{
  "dataset": "stained colorectal tissue patches (NCT-CRC-HE-100K)",
  "image_size": 40,
  "horizontal_flip": true,
  "translate": 0.12,
  "color_jitter": 0.1,
  "mlp_ratio": 2,
  "inner_norm": false,
  "beta2": 0.98,
  "grad_clip": 5.0,
  "epochs": 62.3,
  "final_lr_fraction": 0.01,
  "warmup_steps": 1100
}
Rows from block 2 of a small image classifier, named by matrix and row number. Rows with one number belong to one neuron. Each number is 500 + 25 x the weight over its row's rms, rounded and kept within 0 to 999. All counts start at 0. Numbers have three digits each.
After each neuron's rows are labels from the 100 images, of 14976, where the neuron reaches its highest value: "colour at peak" is the nearest of a few named colours to the mean colour under the peak; "responds to" is what is common among them. Only what is clearly more common there than usual is listed. The data: stained colorectal tissue patches (NCT-CRC-HE-100K). In brackets: how many of the 100, against the usual share in percent.
# fc1: MLP up (model.blocks.2.mlp.fc1.weight, 96x48), inputs 0-47
# fc2: MLP down (model.blocks.2.mlp.fc2.weight, 48x96, transposed), outputs 0-47

fc1.25:510528495489456508526451495498500495478482503467537494531466523514500515498492531519526509500549479474499529484480481536486471483566541468487504
fc2.25:546512493463480474517563506537506514483494474505517487474478432508498481507497493522496524469499486468499473530546498513480525513539518501461502
colour at peak: grey (40 vs 19.9)
responds to: tissue: lymphocytes (31 vs 11.1)

fc1.38:492552518480513504525494463536480509465533464515505476485495479516458492493491480505458512557487501499480482492509476468493455495473524513452534
fc2.38:470454518546492529473467507506501457487495539484518492436501535472484513529545530503518503509503510482520524518518497522481491496499468463530522
colour at peak: pink (72 vs 37.8)
responds to: tissue: smooth muscle (69 vs 13.3)

fc1.83:514554443528517492519485448517505477473476507525482488482472476502461482515498487505503489540502539508495473482471484466479479509484556477493519
fc2.83:474473534553495505495474526525523460502526511462524508462441519465523523486501472488529520495479522471481488526512488453493504510524494532512514
colour at peak: pink (81 vs 37.8)
responds to: tissue: adipose tissue (85 vs 10.3)

fc1.50:500485528503466471463483518509488510525527469460513517543476491495521525502469520487495536494504453463485534500543507513542518499563491516495483
fc2.50:512493532522485494512531507490495472456527510480527493488535543484510509455513503473487507491477521483473450537515473457523549491546505515481530
colour at peak: white (87 vs 26.9)
responds to: tissue: adipose tissue (57 vs 10.3)

fc1.62:533530486493493492469509426526500520496487469491428483492511523506531487489472504491528487526497516538499511539516513513519486505502522556504475
fc2.62:511495479491512503516531544515514519530512503494443513528477451501561508474457477532509518464496508454505519462470519514497478481478498524501503
colour at peak: grey (48 vs 19.9); brown (35 vs 11.9)
responds to: tissue: normal colon mucosa (40 vs 8.9)

fc1.36:463530492540515464479496452505488548534509503524500521476517468461493495521505471455478494529478527524507495476468495454485471489468494521484519
fc2.36:521488509475487501502533522520512489471524462509520454474486449488502502470528449539490525477459505470504488553542518509488513511512493531472515
colour at peak: grey (41 vs 19.9)
responds to: tissue: tumour epithelium (74 vs 15.1)

fc1.77:518528524506509471477486471538515482505499493454499532508490491496497521548502496485438486542491509449510492494472514528511502490477527439466476
fc2.77:497485520483509544480533509517538462472508489513515506442486506484452498524534463537494496501474537448523511552508520529519498502489499491498495
colour at peak: pink (72 vs 37.8)
responds to: tissue: smooth muscle (43 vs 13.3)

fc1.44:463511500520531457537500472507489520473507495500527506457507473435474486534497492497495460513511545528534515502498551491491533469470490496491504
fc2.44:533562484443495471527544496508497525499511465524499517534522472514484492490468487516484479498494479516486471498472517487502537486496550519459473
colour at peak: pink (67 vs 37.8)
responds to: tissue: mucus (42 vs 9)

fc1.56:501509500518516517516482524487476502481470468496552489513456479494529498533513505525492549539508497473471519466498457483465479458464497452487513
fc2.56:507476501473480488512513486517522514519497468532488518507455448518546498485508456546480526448470520475525506470509502502526498510462482534528489
colour at peak: grey (44 vs 19.9)
responds to: tissue: mucus (25 vs 9)

fc1.17:514465495552464477502501454504475517549477529508477549476484460459517474500487510502506496524507528489509542465497478534491487531488471511487506
fc2.17:521451497537509521509483505501496492502523501490505498502429523492540495439528488485505539488508513481502498485530486455495495546512447527520498
colour at peak: brown (30 vs 11.9)
responds to: tissue: mucus (27 vs 9)

fc1.89:496499470541509489500506456484507522546543503500494536482552461463512480522502484485458475516507537517517510453482512516503530522459484520491514
fc2.89:554469507492503552526495502488488504450525501501522440517466502513514489428524495509496518500494496486486501522534490509466494531508470521468490
colour at peak: purple (27 vs 2.1)
responds to: tissue: tumour epithelium (49 vs 15.1); tissue: normal colon mucosa (27 vs 8.9)

fc1.1:462510490484526477520490514491508531446543478492532448485500532451493501558495486504463493507486482504502523558503518481496506467503473493490487
fc2.1:449490481488488479475526518527473516508541525517475532516458535466557498489499525494503520459507501481526541470493495453468521505508507492521493
colour at peak: pink (70 vs 37.8)
responds to: tissue: mucus (32 vs 9); tissue: cancer-associated stroma (30 vs 10.6)

fc1.42:527481516508449510503496491553497488479488480447502523538514505500503475565473537475476453490502528469496507486489524532526495492495519493498462
fc2.42:482528496492488508473550509522531473498482490503503515428519492473449506540497457521497489499497498472535504541505519548522492481512537481508514
colour at peak: pink (68 vs 37.8)
responds to: tissue: smooth muscle (69 vs 13.3)

fc1.15:526569510511504489540496462529486474488556489502525465486472488508479481484477544511463521538507521512479475476522484474519477486476519505513485
fc2.15:499467548534500546506494493462530475457502537465523515494501552506469511488516507483531487532489528476465491539483484490537494509469488477485503
colour at peak: pink (68 vs 37.8)
responds to: tissue: smooth muscle (51 vs 13.3)

fc1.58:456528493519512446513497500489495506508494498491541503462475511456457511571491479527441524505527501487515487497483514469476509491508476528507487
fc2.58:495552443454476464507546487500471540496522456541498507515506468485473486510493511515500499503512453515519472516498533498462499517500527504477493
colour at peak: pink (70 vs 37.8)
responds to: tissue: cancer-associated stroma (55 vs 10.6)

fc1.59:496563482530506497492515462544454506488500478508468494485458485504478530514483490491493522549511499498488479486496493448478494516531549481460503
fc2.59:485502521564507487504437539533519470552485509471513485442469499481515513528497480502492481471514508526493494472522489503510481486510514516543505
colour at peak: pink (63 vs 37.8)
responds to: tissue: smooth muscle (43 vs 13.3); tissue: adipose tissue (35 vs 10.3)

fc1.35:544528503517480454484499415514499515506488520498441495496485490474508471495511486502515486497501496465491514547530520500494478546486512529486472
fc2.35:489491480505505480522507557510509519531533517496453507519442479492557503478464471525525519469503515457500524466479518494498463496474505521517501
colour at peak: grey (49 vs 19.9)
responds to: tissue: normal colon mucosa (63 vs 8.9)

fc1.65:498474493548506460468500501520501481488461525442513507509475509493517461563494503447532486509520506487509512512478488506523521484532527502458478
fc2.65:462501491503508543470494492490469483488464527506517501459487527475454518561489495468516481517513496514528541525479491520472510498525535470548493
colour at peak: pink (85 vs 37.8)
responds to: tissue: smooth muscle (74 vs 13.3)

fc1.9:511524456514531513549486449499494477467499500516523454468514507507514446508484501533527473500507554507491501503481493518447492479509529478510479
fc2.9:505467538532488500529504501477532476515527522449495541517483515516514518477481481474528498518475536479463494509472478427508538490487494526488497
colour at peak: white (81 vs 26.9)
responds to: tissue: adipose tissue (94 vs 10.3)

fc1.19:524502500505461523538491460490470509517504517493490491534544471492461455486436531506492485511529535477493528468535500501499448516479499502497508
fc2.19:473468506498490499470512521484491495487489548494499555496481522507478475551509513480533476515525520477515552502472488484517489504475500440549473
colour at peak: pink (88 vs 37.8)
responds to: tissue: smooth muscle (32 vs 13.3); tissue: cancer-associated stroma (28 vs 10.6)

fc1.68:483506500508498479514398480503503500499497514497516511519497529518535524497523524523511504524512507493495485501498522546523521509521518496417508
fc2.68:546537474499502477529505497501461521511460484504523477515519454516484502502465504463497503507512454539490468521512477510436499514541524520493487
colour at peak: brown (33 vs 11.9)
responds to: tissue: lymphocytes (51 vs 11.1)

fc1.12:487506507479465454514464488503479525475480519519511503497511533487519470487519545481474483573505517500458488520509523515495484517512496486430516
fc2.12:525523489558514499492474504513459486492474489504548458474476520482490518503504532462456500515520455558495466521524490514489487507528511482507478
colour at peak: brown (31 vs 11.9)
responds to: tissue: lymphocytes (43 vs 11.1)

fc1.79:465537459480508520480511488514520494507535466480441501526520499481498513501486479468475464517497533511496494524502500519510522466559482558496475
fc2.79:518519486504488463517506547526502520547509468513468475501484462508551495493477462540471503439507500499508506450510509528497490483483513540510495
colour at peak: grey (40 vs 19.9)
responds to: tissue: mucus (31 vs 9); tissue: cancer-associated stroma (31 vs 10.6)

fc1.81:496489517486487498481512513465500475507524492464527458521556514510520482519456543493489526498518472483498556511519535553464517493518488530499472
fc2.81:534492509506487476490521507505471489451518475506504450478561530502537507478537533513451518467498503510508508504535496527501513478519473465472529
colour at peak: white (71 vs 26.9)
responds to: tissue: tumour epithelium (33 vs 15.1)

fc1.51:509506508527465463467518495514498493523555479471514479538508461508527524514461508504500537512498453456500529482528499499546483521536501526501474
fc2.51:526512507506494496505547505465477501460518522490520495508542555501488516447497514460486512497484496502477448531503470463523545502535512504476526
colour at peak: white (94 vs 26.9)
responds to: tissue: adipose tissue (69 vs 10.3)

fc1.91:457530499460486545491509519510503518460521444487495465536525528527497510485490508460490474509493506516465505538506522492499499455538512549490498
fc2.91:519516491522489468523528527536490509528518454499479487492475457489572499468489482520478530445498501486504465471527517502514483504502490544493514
colour at peak: pink (64 vs 37.8)
responds to: tissue: mucus (34 vs 9)