A small image classifier, trained from scratch: 62.3 epochs.
Rows from block 2 of a small image classifier, named by matrix and row number. Rows with one number belong to one neuron. Each number is 128 + 32 x the weight over its row's rms, rounded and kept within 0 to 255. All counts start at 0. Numbers have three digits each. After the name is the row's rms in percent of the matrix's.
Before each neuron's rows are labels from the 100 images, of 14976, where the neuron reaches its highest value: "responds to" is what is common among them. Only what is clearly more common there than usual is listed. The data: stained colorectal tissue patches (NCT-CRC-HE-100K).
# fc1: MLP up (model.blocks.2.mlp.fc1.weight, 96x48), inputs 0-47
# fc2: MLP down (model.blocks.2.mlp.fc2.weight, 48x96, transposed), outputs 0-47

responds to: tissue: mucus
fc1.85 095:141117062216068110116127084100063119144127126126124178153139100107140167106151144119162090150184164149106175084156157114152126148119165143106147
fc2.85 103:121071124168119172079150088161120092110128173102128170100101146102146134131171149086136161137144128099163176152146101103056183143176073094148130

responds to: tissue: mucus
fc1.27 098:096120180072109150139124150122145161078169087073192108182163169120154136117091137079093106114145099107090161184127179162130158098114136125114118
fc2.27 103:138114129209122111140106159186126098163138104097113088077113105088217144101148113136094170077139129109146111102176129144129098123148092170151176

responds to: tissue: normal colon mucosa
fc1.20 092:189141134114121105138118043127104145132092177141094132131106070116137111135126102144131131132139089053133146168191110114103091191100115058111124
fc2.20 139:140138109130136105154115192120153171166138131144083117151044125144172113112092089182131127083139140113130127045114146129184076123068150138150118

responds to: tissue: tumour epithelium
fc1.86 095:100152128141161100095150107104129165140131119120116132097171058048123109157098119085061093147140182171081148103128180098145162107098106166114150
fc2.86 086:202137125056125155151172122115120167100157094139141081181113095164145108051131088150112140113115089130105107140146134121110173148128138176061106

responds to: tissue: cancer-associated stroma
fc1.47 090:205143097101148101106121114132111136150105187066141130117097097138128117205128140185117121148126122055074128107177127154114123132083158076150112
fc2.47 094:125163123097117128125178146098144166125149072143117123137049146137097097122124061174130136117117141100151095131135188118219095151059150124112129

responds to: tissue: mucus
fc1.88 109:096135161093140116150119135125153206070187108105135072129166166139077108171111080098103091145117085129113128171111177094124149113180111090114117
fc2.88 111:094073130185124127121153122163111090159162161076093138107094150074201144108127143090133155094147137112154181100143131082077182113166112153141154

responds to: tissue: smooth muscle; tissue: cancer-associated stroma
fc1.53 116:106183131142149102116124078195106127129142089121116141113130081143088134167129102094066165225083123109135118108108086112136081137122136098070144
fc2.53 097:118092148165128133081113170152170076142101151113124102050141119115120150170179104179110143090099155096171172132149128187133128094120097088179161

responds to: tissue: smooth muscle; tissue: cancer-associated stroma
fc1.64 106:155123094135076147158129067080065162143184128150137125159188130100108072108117164137135112129165160125113176085160147068129078150105132152113158
fc2.64 099:094059144157104141093120126090111109103110215101128157116141150141109129181165163103171122153138162105143193147117099135113128126104090047169126

responds to: tissue: mucus
fc1.75 095:088157122119141152166122100123108165110131132133155156071153106072136077132118119094084054122129196157162131101108139105077151076078155092104169
fc2.75 113:191159143073114126163179141101109149093163106138170119168133142157096105082099099110111106131124111148082092171118102081115195147146170170085091

responds to: tissue: mucus
fc1.61 094:079139142109140159137129159097121179079203050075175118113142173119136179139121132082126136161119076144121141110115121113157176072131106091115140
fc2.61 109:066072139158108131109130162131139136157157174108106161109051177083183123116129115112171139080147156093150167089118108072146129145121120140191145

responds to: tissue: lymphocytes
fc1.74 077:132120109114154115170201077141119125114139148112147133054124161128105110128138200127150102144132150084063080112086123104207125081118139091150134
fc2.74 054:104177134125104151110151107102148160133127134100149163204059120128116136105088099077154113178139092161079087151098135059135158138148172132109074

responds to: tissue: mucus
fc1.80 101:160106086198063105098123116139059108150084162123108178148065086144160126124138126136156179157149168141121138067157100121140100162161144120114122
fc2.80 123:099096115147114145106153115158135145136159142128122165117014156085164129077152141104162178102139129080144105106154127051116163181149111137144141

responds to: tissue: lymphocytes
fc1.93 111:154137110112127068192073132107135176154125152099127158094141122145159120111139182070106109160161142132156108136191118145152146074128157105044097
fc2.93 075:158180090170160133133105104110056114122091115156167140147169122129098153132115159053118117205130084173125082164080115136120085145133121117144089

responds to: tissue: adipose tissue
fc1.72 101:175146147118114080211068137113087129121152103098120118116077096092126144135137175057127081184137084121077141140117151111168151152108167139130128
fc2.72 087:187179127133137136153181097090119134110096112097134135172189134154119144090079114081116121148119099158096075156097105093139195102180163150085134

responds to: tissue: cancer-associated stroma; tissue: smooth muscle
fc1.63 092:079182115138158087099123087119108137127101160161084123111107091128095171193154082078105144191113086131126106145102126071104178149172134157104140
fc2.63 092:109113151141151112129141178166172068159112136100118150051112109101104140201107060167144101101116172088154180147112138157138127091122163141168130

responds to: tissue: mucus
fc1.2 079:081117138082152134183112165135139136061173106120224091118097120115146125149123126143094109122115123132116154177103116102122131067100134042110150
fc2.2 107:120111121142124108145137145177124127181156128123073122137080110100217148106100094136101142047133130122141171051128129110080156109148145189152130

responds to: tissue: smooth muscle
fc1.30 097:104218111131129169157163090155076144116114125071142136111112157130087133144158084124153151115132139102158218121138125115043138101118150106148108
fc2.30 100:120179125150155121142108075137107125129096118129172172145120126114083153147094171047149112190122097189099082154100111084107143138172173127095091

responds to: tissue: smooth muscle
fc1.54 114:147124114171120121104127129172143108132130105045124136155117134114144102205106146062118071163146166102135129101090111155136140112181183166124058
fc2.54 111:126173135158125108125119145183139084173099088116153112027131103089094133193122098131085083105149117168150121134160147166138131098168179144154127

responds to: tissue: tumour epithelium
fc1.94 080:117114120112082122104206094118135137095124110110166127061112111166114098159147194116099131146139137130020092131081134113170105125134155156145153
fc2.94 107:132206098068131115139168130098091171112143086164157104184100137130104116104079119107124111144144084185105076143111146118134128150139197145088086

responds to: tissue: cancer-associated stroma
fc1.5 099:084163118108167104172112141130148216099149117130155096168130136099107076208108090143049133133105117106091122154132139086119117110127076100145117
fc2.5 089:096128097099108100092198136171116100137155130127088137103145074077145143151123131151118150104114112106188185159131164123038194097149142137134148

responds to: tissue: smooth muscle; tissue: cancer-associated stroma
fc1.6 101:101109160112110091112117148163151165115130105076165110144102164107165160177134085037096155130150081143111131162123141093154187131195109123091110
fc2.6 097:066064167179113141128104126105116115122128197078129156122111188109185127135129146084181133105139174096112157104118085068123149126143120147173148

responds to: tissue: smooth muscle
fc1.8 092:159100097164051144135134129115112121127117143085154165170142163040195164113133166112167108110182189159116167128127164156118123125126157144120104
fc2.8 116:116076141199095126099109145133166101166097196079103141075144132133139149199162123143138124104139148108150179107131103149126147090129094074186154

responds to: tissue: mucus; tissue: normal colon mucosa
fc1.3 094:082114125141116138155109137140061140151108168108205138109070091145143142142106113136140146149131125073138133054105135131092066127067146059104125
fc2.3 097:106134103056095084141164123138133190158153098176118173159062102140157088134113092149142120073151132104141133081121125086136135168108151180160084

responds to: tissue: tumour epithelium
fc1.92 102:173139103167154064137118087152096118146119136085154133124132081065181104181124114154114156159129098067128141099132142133127196169086127063115128
fc2.92 105:168146104112125110159185112128148134127175052155109144138100114131133121070147073185089160114095148089147073119142180111182123145076116160095127

responds to: tissue: debris
fc1.31 090:124181120175138141098026118141136150141121115128152118163135168125147153151110110122136158131133148153167189127145124145091085126164174119036079
fc2.31 114:179188104121139112155123102104091170140068102131150103166165100168104142127075134075122136145129073203100079135125092126091145133171156152099117

responds to: tissue: adipose tissue
fc1.52 114:144198065187149093129118083144066131132092161163090155109070093139107111144120103151140153158140140136139126098131108053103096152120167102093158
fc2.52 109:112133144190130101147060186176143112180135108122147101081044116100172136121119097141119130089134148134116095087169122101150087144137135182174127

responds to: tissue: normal colon mucosa
fc1.43 102:169130160112133124119100038131134129128101182139078101099119106144129069141126156141134123122121199091136168199140096163071117170103153113091113
fc2.43 097:132097128175131097157147225103147134158156148084084133133073143134183120098096105162163149102138157060127129107109125112172080121080105133148154

responds to: tissue: lymphocytes
fc1.7 097:144168111119070143110156098163052153116132123114121116170126155160130123114046072100099116129143105069179160123177098131114108147138148091067110
fc2.7 091:125201094107114085125167158130106190098159114165139136167083129120135104099103172142135134130131094127105048113130163115178108135110193079088106

responds to: tissue: smooth muscle
fc1.39 096:098192132129159096103124143140102136075136138135133088104101105139099140180124110121103178158112082079101138165122091137137121136210121155031130
fc2.39 096:114090149135152151112141139118106098120102216103117141111137184135142155169124142095144129121122157120140231124089070108077186101147126103174120

responds to: tissue: lymphocytes
fc1.78 091:127120123122138060173044108122140112119149127098146123126117145048119155191159146174127124175149165119067156134121173125098125118127119204126131
fc2.78 090:168168085077131078139148148127083166122120108168113124192139096163131114148082116143095104110147070190136157102102135136066144091132180129125076

responds to: tissue: debris
fc1.41 111:166156110152125153119185097096088126130151099146125084124131093063110127172049081062110115132135103135091192135174106081155104141148124104135141
fc2.41 120:153205092062155111136140130112070174098100118176138131201127110155107122121079150112105119152139065186121105122098114121125135132126182117123082

responds to: tissue: cancer-associated stroma
fc1.4 095:060143131140122156094122151154093118119160114081208161110134143175150138095049139067140137182117159116162126081104101147109156109164146150100117
fc2.4 112:094173101103119080119148155137137182205146137159082143156083108108180142119087099144149119064131113133134140052087145112133129118105187161155119

responds to: tissue: adipose tissue
fc1.23 118:139190088156140146130142140147077121092164070096159156174099159082139150151110171133124156205153135132089142084140084105154100069138170142113136
fc2.23 085:135125168138104107124118191143153133142156078150167119108076118137182106095142062159092122069112159134108088118149102093216115157117120172157112

responds to: tissue: mucus
fc1.46 088:064164172137133168124140098108109150143142165158167147080166104137125115128116086048076087115150186172156136104112134121113085106112109197116136
fc2.46 086:145145143054120121139215140119133138090199093149150114135116132117095117078143069157120134119093126092114110190134153097133170156119148175069121

responds to: tissue: cancer-associated stroma
fc1.32 098:136152122093076129119111121156090149148096150124144127093079138167106170127166181132129119150188124156080100040072124125069129115169170095142147
fc2.32 081:069158112076067087105187128127149187125192114156143158139045128107126092130148137143179125115130132102130096137139156074141148164122162117104101

responds to: tissue: debris
fc1.67 094:105150138183127058151044127184119147138140120129145116161121170112102137133106101126133159123154148126199178122121134143075131097148155135040117
fc2.67 101:163192085108126110154117101100081188127087095159150102170136114157100130131079153085126128152148059205114079129131121135099125142150173130096102

responds to: tissue: smooth muscle; tissue: debris
fc1.49 120:139128123091091156093126108107106245146123155055112188106104125139127139103118144099064111151190149116113123098100157144146174129118113114111115
fc2.49 117:134133125137132082121117126090077115110134157169155156144170155158096115160191189112118103180121150146134124127081104111175144131057075070168088

responds to: tissue: mucus
fc1.45 096:068154137153112164106126139145129127125188056091111155108159154152137160094070156072137128191115149159131147075124127151129144055160131176117133
fc2.45 110:088145105092077111087176178095133202162158124166086133152098112133168117121121103176146133054130132120151131075107151139182119126075149121160143

responds to: tissue: smooth muscle
fc1.70 102:147127116098144137162132102119119133110130118020179131176147141120063060082105087118142104122162166116116212116140133137111121096128152105160135
fc2.70 069:124165153146143115140130129190172093166067111104143174075118074098086164209085076106148106157128131113125113152108128137156108102159182128139111